python train.py --horizontal_flip=true --layers=10 --drop_path=0.15
Rows from block 3, named by matrix and row number. Rows with one number belong to one attention dimension. Each number is 128 + 24 x the weight over the matrix's rms, rounded and kept within 0 to 255. All counts start at 0.
# q: attention query (model.blocks.3.attn.q.weight, 256x256), inputs 0-127
# k: attention key (model.blocks.3.attn.k.weight, 256x256), inputs 0-127
q.127 [110 162 122 121 195 127 122 100  83 149 146 114 109 128 135 118 158 143 117 127 175 177  99 144 148 112 153 136 110 163  83 119 163 127 144 115 157  88 118  97 140 134 132 168 146 111 131 100 158 161 127 166 121 122 122 110 126 127 135 127 141  85 174 106 130 139 138 137 114 143 144 116 170  92 183 103 152 130 119 173 119 138 131 192  98 110 117 136 115 123  98 141  88 136 116 123 124 140 163 137 112 143 163 171 143 136 114 170 129 110 142 144 143 131  76 100 131  87 119  98  97 148 139 119  92 140 171 130]
q.128 [168 142 127 184  87 110  88 139 130 160 129 161 134  98 122 112 114 104 120 146 152 139 158 105 154 108 125 108 124 100 125 122 151 124 134 149 111 119 152 136 131 130 165 118 102  94 152 108 137  94 119 135 119 164 172 105 122 158 167 136 106 100 129 120 136 164 138 153 117 112 117 138 113 120  87 187  89 129  92 115 154 134 174 159  94 126 120 134 135 154 120 179 173 125 147 144 108 152 137 109 125 126 122 129 113 137 145 129 160 154 161 162 111 117 145 162 115 101 128  98 128 188 148 125 139 102 151 136]
q.129 [107 126 113 124 144 108 142 158 132  70 138 132 134 100 125  90 128 155 134 122 148 153 123 113 127 127 129  97 140 129  95  94 135 144 148 124 156 133 153 155 168 121 169 106 144 109 166 147 102 114 153 150 161 146 136 139 109 136 133 143 180 138 129 107  80 145 169 110 173 128 125 129 129  86  69 125 134 138 125 155 150 131 119  82  93 140 147 144 125 120 104 124 114 133 163 128 154 107 121 114 128 128 103 102 163 119 163 108 144 148  99 141 110 128 147 145 113  97 101 112 139 132 165 102 126  84  71 119]
q.130 [129 116 111 123 138 103 154 144 125 139 149 144 113  66 133  88 112 136  85 115 154 123 144 111 136 120 171 121 123 112 146 112 124  97 134 109 134 143 146 125 133 160 130 120 120 146 172 144 140 149 122 140 121 132 135 144 123 147 141 142 110 152 144 115 158 159 117 109 170 127 136 147 105 143 196 119 143 124 127 120  94 120  97 164 152  93 140 132 125 137 166 168 124 155 102 123 124 137 132 103  95 140 133 110 101  78 127 139  89 105 145 124 129 131 133 131 156 169  99 149  88 128 126 141  98  94 144 151]
q.131 [151 101 128  95 116 123 122 179  91 104 132 134 144 141 169 126 135 121  92 126 123 108 159 131 122 154 160 120 187 106 105 147 139 159 105 117 137 106 134 149  86 149 154 119 141 110 159 151 147 104 105 113 136 127 166 116 140 116 145 124 138 160 131 105 169 154 148 111  86 112 131 123 153 105  82 130 101 126 149 135 138  87 164 101 147 109 137 165 129 122 142  80 138 122 118 132 134  91 134 104 109 111 133  91 165 150 124 172 151 103 151 157 139  88 138 172 109 105 169  95 120 115 137 116 120  95 110 140]
q.132 [111 130 164 132 119 123 158 130 116 158  90 120 138 154 129 122 164 128 135 151 138  93 128 126 137 150 145 114 146 107 137 162 106 150 110 128 137 167 132 186 120 110 151 156  86 138 165 139 153 128 138 152 103 116 168  81 106 104 127  90 133 149 130 140  90 147 126 157 134 103 136  94  98 134 149 127 112 125 171 133 146 105 109 123 117 132 105 155 121 122 156 130  97 155 140 114 119 109 143 102 106 148 144 129 123 126 171  43 141 129 136 144  99 134 132 149 114 130 129  96 158 101 162 122 140 124 108 149]
q.133 [109 135 167 152 123 138 134 148 146 111 114 128 152 145 143 131 144 127 119 104 163  45 128 157 117 146 100 125 127 134 131  90 114 121  94 112 143 102 121 120 146 152 109 121  92 129  98 155 115 144 127 119 148 108 138 122 147 138  86  89 137 138 148 145 113 132 120 172 136 117 151 129 163 111  99 146 139 117 156 141 128 128 126 137 107 134  96 174 130 127  95 110 111 113 119 154 155 131 120 138  88 113 165 120 123 158 138 140 153 130 117 106 102 127 134 147 151 143 145 100 170 141 169 168 136 136 173 130]
q.134 [ 90 115 105 148 114 103 112 149 132 137 128 119 130 120 145 167 154 117 135 112  86 109 118 119 143 122 131 130 126 134  93 143 143 139 114 125 158 147 111 128 150  84 139 114 141 142 153 159 124 123 140  96 155 105  95  81 139 193 119 139  99 112 117 110 113 138 145 202 123 117 133 104 123 142 128 135  84 141 114 120 129 135 127  96 124 140 116  71 124 167 118 142 161 112 148 111 134 167 107 149 140 124 110 136 152 129 114 161 134 110 121 157 128  90 145 181 150 145 119 116 167 106  83 112 132 131  91 143]
q.135 [167 111 122 164 137 119 128 118 106 120 112  95  97 112 134 102 151 118 158 138 121 148 170 143 114  92  84 120 156 134 130 135 104 133 102 131 119 127 115 119 124 120 145 135 170  98 134 152 127 134 159 136 101 125 155 117 138 162 100 122 120 123 120 139 113 142  86 107 128 144 127 153 123 168 141 110 182 115 139 149 134 111 133 122 134 153 124 113 166 119 138  72 136 154 103 118 142 148 118 108 109 148 167 126 126 117  94 124 142 152 145 127 136 145  89 116 151 120  95 177 136 140 133 125 139 133 111 157]
q.136 [140 131 106 100 170 122 136 130 119 151 171 132 148 110 128 111 143 163 145 127 138 172 111 154 119 129 125 147 171 119 149 140 164  89 137 107  87 152 141 117  97 120 128 131 114 130 118 155  89 161 124 103 152  86 146 108 131 130 152 155 167 145  95  91 102 124 175  89 119 111  80 175 128 141  90 151 114 118 136 112 150 115 125 136 131 151 167 109 144 159  82 142 132 136 146 142 143 122 133 107 143 143 136 167 104 171 116 144  78 154 158 111 201 156 165 111  74 105 123  79  93 124 144 121 137 160 151 149]
q.137 [106 130 101 119 136 109 147  95  85 129 129 103 129 163 133 126 146 148 114 112 146 152 119  84 134  83 133 151 160 132 141 138 119 176  86 142 173 140  90 124 160 148 117 202 128 137  82 131 130 170  63  73 108 146 122 144 152 161  88  88 101 120 131 121 126 121 117 144  91 126 160 138 116 128 156 118 117 135 130 108 137 143 114 151 121 133 120  99 149  92  98 103 113 163 135 108 118 134 117 129 145 119 169  94 161 187 135 141 113 125 141  91 164 110 107 127 132 126 121 129 152 133 150 180 140 160 119 110]
q.138 [ 97 147 117 115 137  97 128 101 200 174 157 151 113 155 174 125 144 124 144 195 119 145 122 160 132  85 108 139 173 132 100 130 120 130 145 114 126  86 120 115 142 118 108 153 130 167  78 119  89 128 175 100 156 107 157 181 128 155  50 150 124 146 156 109 155 147 125 143 116 159 174 135 204 124 122 105  98 127 156 114  96 106 146 141 116 100 136 103 165  99 126 130 143 152 113  83 132  84 161 144 170 144 165 127 132 128 145 154 111 142 127 103 143 144 133 161 153 104 165 144 118 150 148  81 119 141 113 117]
q.139 [103  98 133 109 149 132 135 136 144 134 162  60 149 143 152 129 121 123 114 107 116  92 136 124 139  99 101 142 165 102 104 132 115 129  73 125 147 116 102 180 112 132 134 150 142 140 139  74 118 126 104  98 128 109 112  90 132 142 104 169 164  98 105 110 128 146 147 110 119 149 109 127 119  80 161 136  84 122 131 125 162 102 130 117 102 130 143 138 100 171 179 169  81 116 151 110 125 191 147 129 107 140 110 127 152 139  98  92 158 156 113 101 155 113 118  91 110  99  67 154 108 108 142 126 157 119 138  60]
k.127 [119 104 152 127 128 112 127 155  71 125 117  82 107 114 134 175 146 100 149  68 156 158 124 110 105 147 179 103 151 113 125 187 152  73 114 124 136 165 110 105 161 123 151 129 125 128 135 115 132 117  95 134 126 113 157 150 143 150 116 149  84 121 131 108 135 166 159 111 116 129 121 137 132 141  93 107 170 129 109 130  94 160 115 146 132  94  97 136 102 118 126 140 114 147 111 112 104 184 162 113 106 123  76 105 125  97 144 124 104 122 123 138 135 108 111 122 164 144 120 195 148  82 101 164 120 167 205 125]
k.128 [144 112 162 130 129  92 157 128 176 105 132 107 133 121 125 119 134 116 129 141 126 142  99 125 127 156 121 155 143 162  87  96 127 108 123  99 109 142 108 115 139 121 153 114 128 111  74 136  92 125 113 117 108 169 148 141  84  78 129 127 103 167 156 115 102 148 139 104 147 124 131 111 136 171 154  96 122 164 118 140  99 156 148 145 127 150 106 112 122 124 143 158 134 119 148  91 144 121 112 120 144 151 124 150  79 106 119  80 150 101 109 132  90  96 156 153 129  96 140 140 135 119 151 123  79 123 146 169]
k.129 [ 71 112  86 129 152 167  84 150 105 119 127 135  89 169 127 139 169 143 115 151 120 125 138 122 138  72 153 116 102 131 139 145 156 141 145 105 104 129 129 144 118 114 179 120 148  92 176 129 118  87 140 131 110 118 119 132 133 141 165 171 142 122 162 148 148 110 130  93 143 170 125 141  87 142 158 140  98  88 103  72 139 102  84 147 134  72  83 141  80  93 190 136 148 119  77 109 140 167 168 194 113 120 174 148 138 143  98 172 122 144 137 102 133 126 156 108 175 162 134 148 155 128 144 114 111 143 103 121]
k.130 [134 129 142 115 157 132 127 106  71 119  96 156 118 151 124 123 125 122 123 176 174 174 145  90 101  91 118 141 123 157 107 146  78 130 119 188 135 158 114 114 147 125 167 166 128  94 170  98  96 119  89 122 137 164 123 139 107 129 128 138 114 132 127 158 143 144 129 169 121 116 121 137  85 121 145 129  97 142 111  96 117  86  90 132 113 155 174 102  84 102 101  97 106 152 116 132  93 138  87 128 150 119  99 120 146 125 120 139  90 149 125 138 158 143 104 101 115  74 125 141 152 187 132 149 109  97 124 170]
k.131 [137 180 157 130  95 121 139  96 112 107 125 133 126 162 106 121 123 138 140 105 123 124 143  90 155 120  88 117 124 102 111 138 101 124  91 137 139 121 104 113 195 126  89 150 155 105 137 174  66 179 143 154 147 126 100 144 156 120 152 127 203 159 105 129 118  89 143 107  99  78 122 143 123 108  90 143 138 121 114 107 153 161 137 146 127 121 137 116 184 144  93 150 113 167 174 104  69 148 132 118 131 121 147 116  94 166 125  82 143 128 104 145 102 170 133 129  91 115 132 117  77 126  87 127 115 133 119 102]
k.132 [113 140 108 128 127 114 161 142 145 138 104 143 130 170 121 166 149  96 133 150 110 161 113 108  93 118 153 111 130 144 167 152  88 123 111 125 152 120 141 145 172 177 121 134 164 159 117 136 148  79  98 126 163 101 126  91 176 126 159 112 119 136 136 126  67 135 130 159 143 157 126 134 137 190 105 136 144  92 128  83 123  99 113  86 156  96 147 101 126 157 163 115 152 165 163 105 187 131  78 126 130 148 131 127 110 120  82 115 120 152 120 113 114 134 142 113 123 109 159 108 101 120 126 104 130 157 159 122]
k.133 [114 151  97 123 108 171 130 125 128 133 152 102 119 129 128 146 124  80 137  81 145 139 115 119 168 101 103 124 171 111 100 101 133 129  87 119 126 163 117 122 107  53 103 122 113 143 116 121 121  82 145 150 128 146 134  77 131 143 107 112 116 139 108 109 110 155 103  95  92 142 122 151 119  86 119 128 156 149 132 118 177 135  98 130 127 184  87 144 128 119 123 145 132 106 129 150 130 106 154 132 142 124 120 136 156 136  98 132 141  92 156 122 125 129 148 134 135 129 111 119 133 149 107 147 151 121 116 137]
k.134 [111 120 117 164 115  96  99 164 128 109 159 159 161  86  97 115 122 127 152 156 114 100 132 113 121 165 130 148 113 145 118 169  95 136 147 156  91 148 136 118 131 132 115 146 103 118 146 180 136 114 105 141 108 148 134 110 114 101 110 173 143 142 150 118 132 131 113 134 139  71 166 122 156 145 134 154 111  97 169 122  99 100 136 133 139 127  85 134 152 130 117 127  96  98 186 116 121 138 112 122 142 170 132 160 135 121 140 132 138  97 109 117 129 111 115 122 139 119  98 101 130 161 118 140 122 131 119 100]
k.135 [145 123  94 167 109 118 134 145 103 110 133  99 155 126 149 127 101 110 104 133 134 139 114 150 157 105 109 149  99 146 165 101 122 102 153 128 123 139 141  97 122  85 135 134 153 130 135 100 150  99 122 115 131  73 120 138 109 106 139 140  87 149 142 113 153 117 118  84  90 124 168 168 100 168 127 146 117 148 164 143  98 110 122  96 135 155  69 137 103 139 129 113 121 117 169  98 128 142 136 142 142 116 132  92  82  92 101  83 156 150 129 150 116 146 130 132 121 147 111 148 110  73 132 129 129 122 104 106]
k.136 [142 126 118 151 122 107 122 133 144  95 140 121 118 111 133 126 132 141 137 147 123 102 138 126 107 124 136 140 121 149 160 118 144 117 117 124 109 102 147 122 141 135 127 108 104 159 113 120 132 121 115 127 125 141 159 148 139 116 180 159 105 117  72 133 134 131  98 130 125 134 163 122 145 118 154 128 121  96 118 130 139 104 131 108 107 127  96 170 197 141 109 114 132 114 134 102 122 177 126  86 155 140 109 116  93 143 123 119 138 134 133 115  99 122 140 116 114 112 112 119 131  95 137  98 134 128 178 130]
k.137 [121  87 182  94 112 156 121 160 122 114 140 134 101  80  88 124 158 122 146 122 149 165 127 185 121 123 107 136 100  96 157  49 157 113 130 104 144 138 107 154 123 183 110 150  44 149 115  96 157  87 155 139 136 127 104  89 109 142 104  98 151 151 100 128 113 121 131 167 151 145  94 137 148 150 130 157 132 100 127 103 128 130 138 138 109 113 105 152 107 166 135 117 113 129 138 147 116 153 171 142 100 116  85 132 129 156 144  96  96  98 114 166 103 160 120 150 135 126  70 149 126 162 121 155 157 155 143  82]
k.138 [127 133 110 138 105 115 141 137 159 171 164 152 102 146 167  86 126 147  98  97 130 122 130 120  99 122 119 151 112 180 149  85 117  93 120  57 111  96 124 198 139 138 128 106 126 136 150 157 124 148  87 153 113 137 124  84 156 143 104 145 111 114 161 117 113 115 151  83  98 105 131 160  94 169 178  96 109 126 158 172 131 147 124 178 110  74 151  78 192 121 120 142 116 135 161 109 132 117 162  89 135 112 125 128 148 112 102 123 134 115 111 174 135 103 142 157 111 135 151 144 122 131 130 129 128 116 119 112]
k.139 [ 59 120 102  93 160 125 155 115 137 122 131 125 110 127 161 100 109 130 104 131  83  97 172 134 146 133 142 119 156 135 133 120 140 126 112 100 125 161 118 134 118 147  73 158 157 140 128 136 171 119  77 125 147 146  94 169 128 190 159 143 106 120 141 138 136 128  97 136 140 145 146 155 106  46 109 140  96 152 160 163 142  68  97 120 169 150 111 105 167 156 114 104 122 137 143 172 139 119 115 117 104 172 179 125 130 118 142 101  48 158 122 153 107 103 115 137 125 129 110 181 106 122  88 138 123 164 135 111]