config = dict(
    arch='transformer_decoder',
    model='autoregressive pixel model',
    dataset='retinal OCT scans (Kermany 2017)',
    train_examples=49215,
    image_size=20,
    horizontal_flip=True,
    levels_per_channel=32,
    vocab_size=33,
    width=256,
    layers=10,
    norm='layernorm',
    norm_position='pre',
    hidden_act='gelu',
    mlp_ratio=4,
    head_dim=32,
    fused_qkv=False,
    bias='all',
    qk_norm=False,
    layer_scale_init=1.0,
    parallel_block=False,
    inner_norm=False,
    drop_path=0.15,
    positions='rope',
    tie_word_embeddings=False,
    init='torch_default',
    residual_init='zero_last',
    optimizer='soap',
    beta2=0.95,
    learning_rate=0.0028,
    beta1=0.9,
    shampoo_beta=0.95,
    eps=1e-08,
    precondition_frequency=50,
    max_precond_dim=1536,
    one_sided=False,
    adamw_lr_other_params=0.0014,
    max_steps=9800,
    batch_size=64,
    epochs=12.7,
    lr_schedule='wsd_sqrt',
    decay_fraction=0.4,
    final_lr_fraction=0.01,
    warmup_steps=290,
    weight_decay=0.05,
    adamw_weight_decay_other_params=0.05,
)
Rows from block 6, named by matrix and row number. Rows with one number belong to one neuron. Each number is 500 + 40 x the weight over its row's rms, rounded and kept within 0 to 999. All counts start at 0. Numbers have three digits each. After the name is the row's rms in percent of the matrix's.
# fc1: MLP up (model.blocks.6.mlp.fc1.weight, 1024x256), inputs 52-103
# fc2: MLP down (model.blocks.6.mlp.fc2.weight, 256x1024, transposed), outputs 52-103
fc1.243 103:491458450467469557497497478550484446524506520485503521502563453547558493408495531488463511489475529493514502580519578493523543499547519472445469558493525458
fc2.243 112:481507525478415486468525518534495471576470534526517589439492482486591527515456501474476563558509450511518499455427476506509582483525494551533534496455531453
fc1.244 111:483513421427463470508600543538513479464470528490425469436450508472511468515520486556506491569515481504490570518578554519557508514514519503437504518547455467
fc2.244 112:523475512528519520509502546508502507461562557523526496502481509463485521462462499499470517524478502506502496445563508421543552574457476507560549511478558470
fc1.245 112:490527559513419456532513551543480459466496512468492426538478532550490480447536536584480521537531512536556493483495459469439496512432598517521519490515551445
fc2.245 116:560584451545608496494533552602506531464536437437526510491484518499484488496469507481472509458417485526463519485500541465576429439499476477527522508501601588
fc1.246 092:508531507519499516504541625542523552468477526496405578505547510421522595483508429513512524520466500535560466514461508527556551538504422535517456561516503513
fc2.246 094:462474411487534453486513500518464494474512504513550515565527574549525487470484494498501483496476407485465449536485419570506477510521565461473507550486493521
fc1.247 091:530497505486523452548564517507502438488505464598433463448453503521467523507477468478550497523487477586504434487422520546526444468489539533453499476527582483
fc2.247 093:408498493549448453534510438485437549465498487449513438503433502503521483531474549499441468524465424502495547510533517446477484498483610489480535496491509450
fc1.248 102:478588482512468529573466438441398553504454493499438455528518478530514510542504496477531500489499447573491486555467465465503542548503528415467467482502525447
fc2.248 095:518423524471506472447486480517584522465395531544419510510448535464479538485516555537498476507507479509515468546495486549511506546589493571528515439587495429
fc1.249 108:502518478550480509556597482485504626454459442516531540530470455525512454536468530451444539503544548529467469506531460497454518529473550471479469512513513479
fc2.249 101:544397528482482554490469560472480540536534546520506482453506464410399559508500474521532468447519498484540554410481484526454495445509457499479471467475490511
fc1.250 109:464443446575405477526464513474474515489527517479517446509463498527538500511447523494513475470527485557475532472497513441493508585545523487507560443545529460
fc2.250 101:522479526547494463456513516579532469532511525515502557523478519483498563568560505521509561506573523453465486559488471515522447652440525472474503364494517469
fc1.251 093:503535486449523502448460529458475526470505470443552521562460475496559485512494505407488447511547493581555518522482519485482508495526555492514487493540527604
fc2.251 094:545568549538517445551525465552462457576479479551452473485516506464394528471545510525499520415469532488431478489429476541503491514511403463482579437503466501
fc1.252 114:513509410522444526541467533481554487526449532486459446553508546498487541554567511556441471487556514474546477492531449434512559495454436465500480522464488475
fc2.252 113:471458574448518494532464486469554435391483480462600503549483429518533465483532462443503519536547447523503523488557490450497477550452519474556459563504445429
fc1.253 095:556536539544577538479472480497496550483496475511457483475514476542515517538463512452539506512528466577527521507489483499444523433443465515555554508515494496
fc2.253 096:455486526459516441477453512453371433622497503529509542517498455522418510447504430486516511471528521504526532483538524537422454514522552515496520516528547513
fc1.254 119:477482502493494484479522613468503516488571459462459532467513563481510547492499503460473557512446504565496514581455545487515479469519454535485479437483423474
fc2.254 122:492469416520548484439476529560456533595542480494515501470485526457529560423451464457479454494477451440484533460501496515487462514492513445442473565491512488
fc1.255 098:532486486512502492502605494470497533444554512526472503525443524420535494516512453499396504520526491480507474468475567491528474502465498454480494460455455511
fc2.255 101:494466557438474529488557549521577454512468492471521496438497518467459483495523517491509425481481560482473440469499511525483509570526479565529484473542462548
fc1.256 101:512520526509509531528497497511513530484512449513498595467449401457461541511551447508475523513519558496519529525563576477545415527533443431485541514558490530
fc2.256 105:470492528513488575503415465420485496548446572486482523586526494567476489455478560557573509547513501512559453461570440526459492550453544559515453502453507449
fc1.257 106:459452486452500475465433491486534541458531507598554521522488469455529519493462546446529457507472465427434535476491528482511526549505527494487564405512447545
fc2.257 105:502520497481482500575497479476455462496520519474542461532461522516494511566498488575445512601493458563500497467528484556467541526550491463549538530507546469
fc1.258 103:531465502589508511506464527458404490475542481493465552501554469444448516492493467542488507472544518595557462526477513466456518471447481525502521499585534507
fc2.258 104:399396519495467514532508433532454462527448434497535441557413526509491521497497450519508545505469510495468571473524512523582545530431470553479492523416449562
fc1.259 124:514500533552457440486452504446495486516548444496516471487514587543465518495535461573477554556484476513440541495477505451498573494459575467507418461527394513
fc2.259 129:426493494499482449486497481495460432508543500517457561501546537525477484484451519589498573548538506524408485538451512498545490480494525443467480462495461553
fc1.260 107:594481522485491504498450621460505524535545472487490515572430506477483433556554550535429459433544551530537549515543490516524511455533460552520500522543609516
fc2.260 103:464528472518471463459548485517486465542480514526560487517534430518524486544475551481517555483524489509508506482494503478542473522511539484458468473544514452
fc1.261 101:506423489557422503498532515495442487470545520477509457483456503504545524487535521500556506509460527466489517511461527461533495541498470557543495488479472519
fc2.261 102:527569466503494476559492536497493553551473551525526486533496454505447455548467470491422503520489580490534502518553540537492521419525515532503498480566458475
fc1.262 105:502463530529554476470463456528498481520509465484510521426437488478491514540513531523558460549459457577464539446521480550503485492509460516517446461557564535
fc2.262 096:458513456472497509502505490485484509486455466469488358531536487506554384533535529499500508505398547490515465495588484538497542475464575412454498519486493514
fc1.263 091:509519471450416514432524413478493486563476554507433537505434413481440470459567559494503496436506490549436511399528548464502512488540481404469515521530464500
fc2.263 100:538428458537483508558473539511484421541478528577549545542476493511483513541457508498447541526500477441468502525444508506517543509475495488508490622513505489
fc1.264 092:492497447459551507560515517479471424432466557448515500472489481515494412516495451521453545498522574554601467437538456470537502458522510510531469470545466459
fc2.264 102:467495543537526532435514441480513541471536495523511592461465532464523460552410547523458504504506432492516511608510561536505507559481522491542596454500487474
fc1.265 100:502460615448506508450509479517488492501585456459457533418500518526448511479479559532515570458478475546431521480544561504459517514494487492516492517522536514
fc2.265 106:463565439491532541498480529520490523492455533399472490493458447428558473515518459479469458488502561521519560511486482520535531503481489434524480534539469493
fc1.266 101:503470495450498468499461543430408537523424515495507504533465520516536525428540525474494471538598412557508478519486524508581556469511538504435528437460522444
fc2.266 102:467477527476439502568593514504503480446463480416562434552487477516449489498511434486569483430505542424459568442515513495502414496522507528519502603512522442
fc1.267 095:444530481463430467526457490449480470478517508552512555499545509527456466461553446546515476453539513451521525507482522474468556543531521501570501479503550473
fc2.267 092:466471498490525574501574479487478483483469565520536548479418505496554476501497485465467471547520496530480502482535442505529423569535470556524469509464460471
fc1.268 088:584527504486451523467496504561505490457546485569463548487484524500456498467484505526495492508475577447496442495479429509519474487451442523486515470378470428
fc2.268 104:551473492489492476458424501528550549516471521546486455535493459525448534557497486490513443467555507455448420670510424445472470537475449595490435526485461513
fc1.269 092:443496470557485544520528512537445453477459539392563620551539460530531536450444561433540480545470530511467502471484486489437474497453515452548532573437378527
fc2.269 100:496427460482455467456522478528478477537485476622464503496448570476483443458511436478529494481552498491458538528528463553479502529562533496497493498528557517
fc1.270 098:476453433451466449533526531489521491503508498493525495548473572568447512536578522452488580490536520502532457520461449511569482523488504488604489578570548530
fc2.270 106:460540475528531490437460515522538439471523494538529491511580458495543542518445514561502476498448485502499458536534518549504587504437567485502504554438551511
fc1.271 115:445531485471524555537411590471520492453505479456517491491535484505518430558566510469427512490455480555528555515483448542515541396553488510462455523554541503
fc2.271 110:469473472485524506485514489467474448429493519526507514521430551475523494458466516537485474461463454555525447498502464416440556524558505523488444468539484445
fc1.272 089:471450531494546521486485488495455561502447527533547530482422500479418547465479510501489546531534426387447551494515530475527511476496517536537491456535513539
fc2.272 095:520451536561473517527494479495516458534481464517492523537420513490583487550442479507436395478476548593546548488436411427476551565555575489504422568534542502
fc1.273 107:474446441469459486498498483484484497570558519486543548512517547471461551492548536518521545490507490553500550479525508551425526500475473491491536487427449559
fc2.273 099:496528526553467496475486467493436508533502544507529513520500539488536445453479527428489515560486518518466490533433532562554517528524478565606488512544470505
fc1.274 098:476525484531519476474454500441514431497501542513546431493521453493566493458526556441456487516532561528527482451523524509476455461525567462410553534528475475
fc2.274 104:587478474480515516543479443564449523502523532515492506514477524542541439530494497524503489476475477487399511541461569442464474539479462463484422438487494505
fc1.275 097:409490586569520515528477446491481508485462546526533484468456470452550492447549506490488548519464556530510506493492527432479542508501510553483535452521493477
fc2.275 103:475537512521524446462574503442486465533448494590584545526413521510511516428501502431556543555540478497562454573567572560517499537485491476461478497512531505
fc1.276 101:559452409465511437479474538581522510496535483538481424535521535499438544525449572473514495593489559489418454441503488526516462507487509521571499516496470439
fc2.276 106:459511486474520480473510508469521484412504567519538546546539515442470456547526541492428548466530518475475466499526521497553488519442432471457489545507415546
fc1.277 109:525585517453517451465537462487463525439512484513488527572429565496531513426570499486485583542511508449456498468487523472463493514582495530452470435513553504
fc2.277 109:495507446475483512481514580580505468552409464488483552462557556507419492457500476533500512467446465535542542483523532485567534584475434565542470522460523531
fc1.278 101:489478523549454555425451567483511550479479568529498479396507457478380566509546512535502577537469468446518473498510559619483571548450526502440495469468519519
fc2.278 101:568487441457472494474437505470437541497480524538548452537531561545505517501473573494576516489439537520541528507486481428551463540481450504450550519532493463
fc1.279 091:396489558485512569479511525459487520511502504544528438488559545559503516521498504485490409505523470460511473533427497493519493558486490491482409487474559482
fc2.279 089:476523558442513488600521549506475501463479441532537503539540485509493477578469459445471527483519500478497540550486473572524538519463492522517528540472492531
fc1.280 100:526480453562493466436467435454511481504442496540514482477483495483496518523489491555487524463506473577479495461483451463449527451416464535500481491547467401
fc2.280 096:476509571507484537558515571489548530518532440422528488499482504470508463523498389494516532464454512479543486498549578475551427477515515485491497495465477487
fc1.281 102:517460448549510479440474596524565538456487514522532512484506539483563446476430502520492485493476447495504500438455453495501531461559487471513452543512494456
fc2.281 101:510528540500430501567455506496427532472521537495466505478563474418438508565481539476443443551539491426579511511517455475414403515432503468568494461530508483
fc1.282 106:504489536520535459532480531519497472473505488505584564552462527557474577460491538525507536577494515546530505512563441509410506440497520521494537590519502478
fc2.282 107:482524557484497445526519511465502525511397521514525421479496581537532516526533532547452485480556434520535469472474525483496472432560572529496566474573578615
fc1.283 091:481551485462539498483477448539513420497455453505508501522491467455517461525552491481465519519551516536516469475517578468553513392495492539482500495460474554
fc2.283 095:488499493455549527489509473516483521508505521464535458577542462524491505469502468478498515511532455525431582547565469514487520431541516527505523502534472487
fc1.284 133:508480488529555512421475475494434466559523491492497525462510598551551578471469427471470488488532516533500507517481465486520541594521580511564531474484446468
fc2.284 118:543510481498510513542546472494510594544493457521427576502536530485385468466464491469555512506550535460537498481493555557530438427483434475478442549566507583
fc1.285 098:506494487462486589529503504516455487481445510521519478476511520590517471487471464516496547526476497547431544462500487456497496447544478498546516480524459587
fc2.285 104:490466498447462442511514484552393450517563533463525485489455449568519474498467528445539558560542502463513555510516567448510477506485455451561515531509569456
fc1.286 095:480495532526523497474527519465502527477452488470499513452537447505474513501549592521536468513538554483555495502502542426468542531505481520456472500523477585
fc2.286 099:475475484547437500476434467511520482467525477503364495455527495517536472485508504527434546494486462457511521486523487495495486477525477553494493511467447483
fc1.287 102:556542523486516410531466466492518520431453531484527505543500511497569458464396509434511550502489469460474453510496487503553515506466519554439539517528510490
fc2.287 101:521549500501454503545463457482420443497480505478515522462499470488467531470560507479497518457483571531543553549500441459492502492512413479530479417469472532
fc1.288 125:536492453519508520470414589493496602496468528430528521500517483462585505470501486493565502541526473494548467452510522506537449522485482447430539506436486473
fc2.288 123:556528499499437411511491596504490489494502451582479581436499505468491498492502485528464445508567482554547518428442542433535463487537503482424481426515480481
fc1.289 087:447441455505521420465459461546520434533466499504512538466508533503508466442564575497481478452532537463567537504520383511537465467560452561460513435481561402
fc2.289 088:403593479559422498557582516518447481510553519477467491462544558505525584480513436497509439472406523440502471452509453533452531512504442472531492515533467514
fc1.290 092:542566506530479525541473503496427611410543531559474527492518459506527560508519472546452472486483572444421522485504441569466527419528471506489522555481470506
fc2.290 099:524473473520498467460513508528525510554535437498492461511446538543443484471541410495519468444498403471493507465512505524493504491573517440533553432476545545
fc1.291 097:523515494569508445502474526498455461486555476544446458476508565502499518459502605435460499456531487520560561475431512470489528557429524439545410542467460565
fc2.291 096:458521547505485508509474467445535488495413515502481422508480474547563439498506512470451527573556455444427499509522532561502514481584534556507476572510538427
fc1.292 091:536478523476483444467471510460524520436358539466491567480422529433475488482493474493445483501487471528580502478465511567561533485473487492501468520571516464
fc2.292 092:481535426478477481501460461492488510499508526520527421498590473462549464491534528487596466534532484430519509499537498393413456468480486591482511516477496514
fc1.293 092:488489502401491554568477583497404513522470520541445540469502508565554507510548543544488533584495566531587551520470537509495506413521488496476566465502550524
fc2.293 094:539492506555498540537512510428562543545547408511444501478463531472405515539488479445549481455526452524470500544583546492552526524529536551526473522487446477
fc1.294 112:502527538504508514503496555508548480464493497457441507530555545541519496497513533491502548553534564483490550511528480467504555497490498496451490532500508416
fc2.294 105:518411483463529503515493470510510490556545515467500556475483494499417478563449530519489489505538588519506448444497472485529417492515443480497576515495460534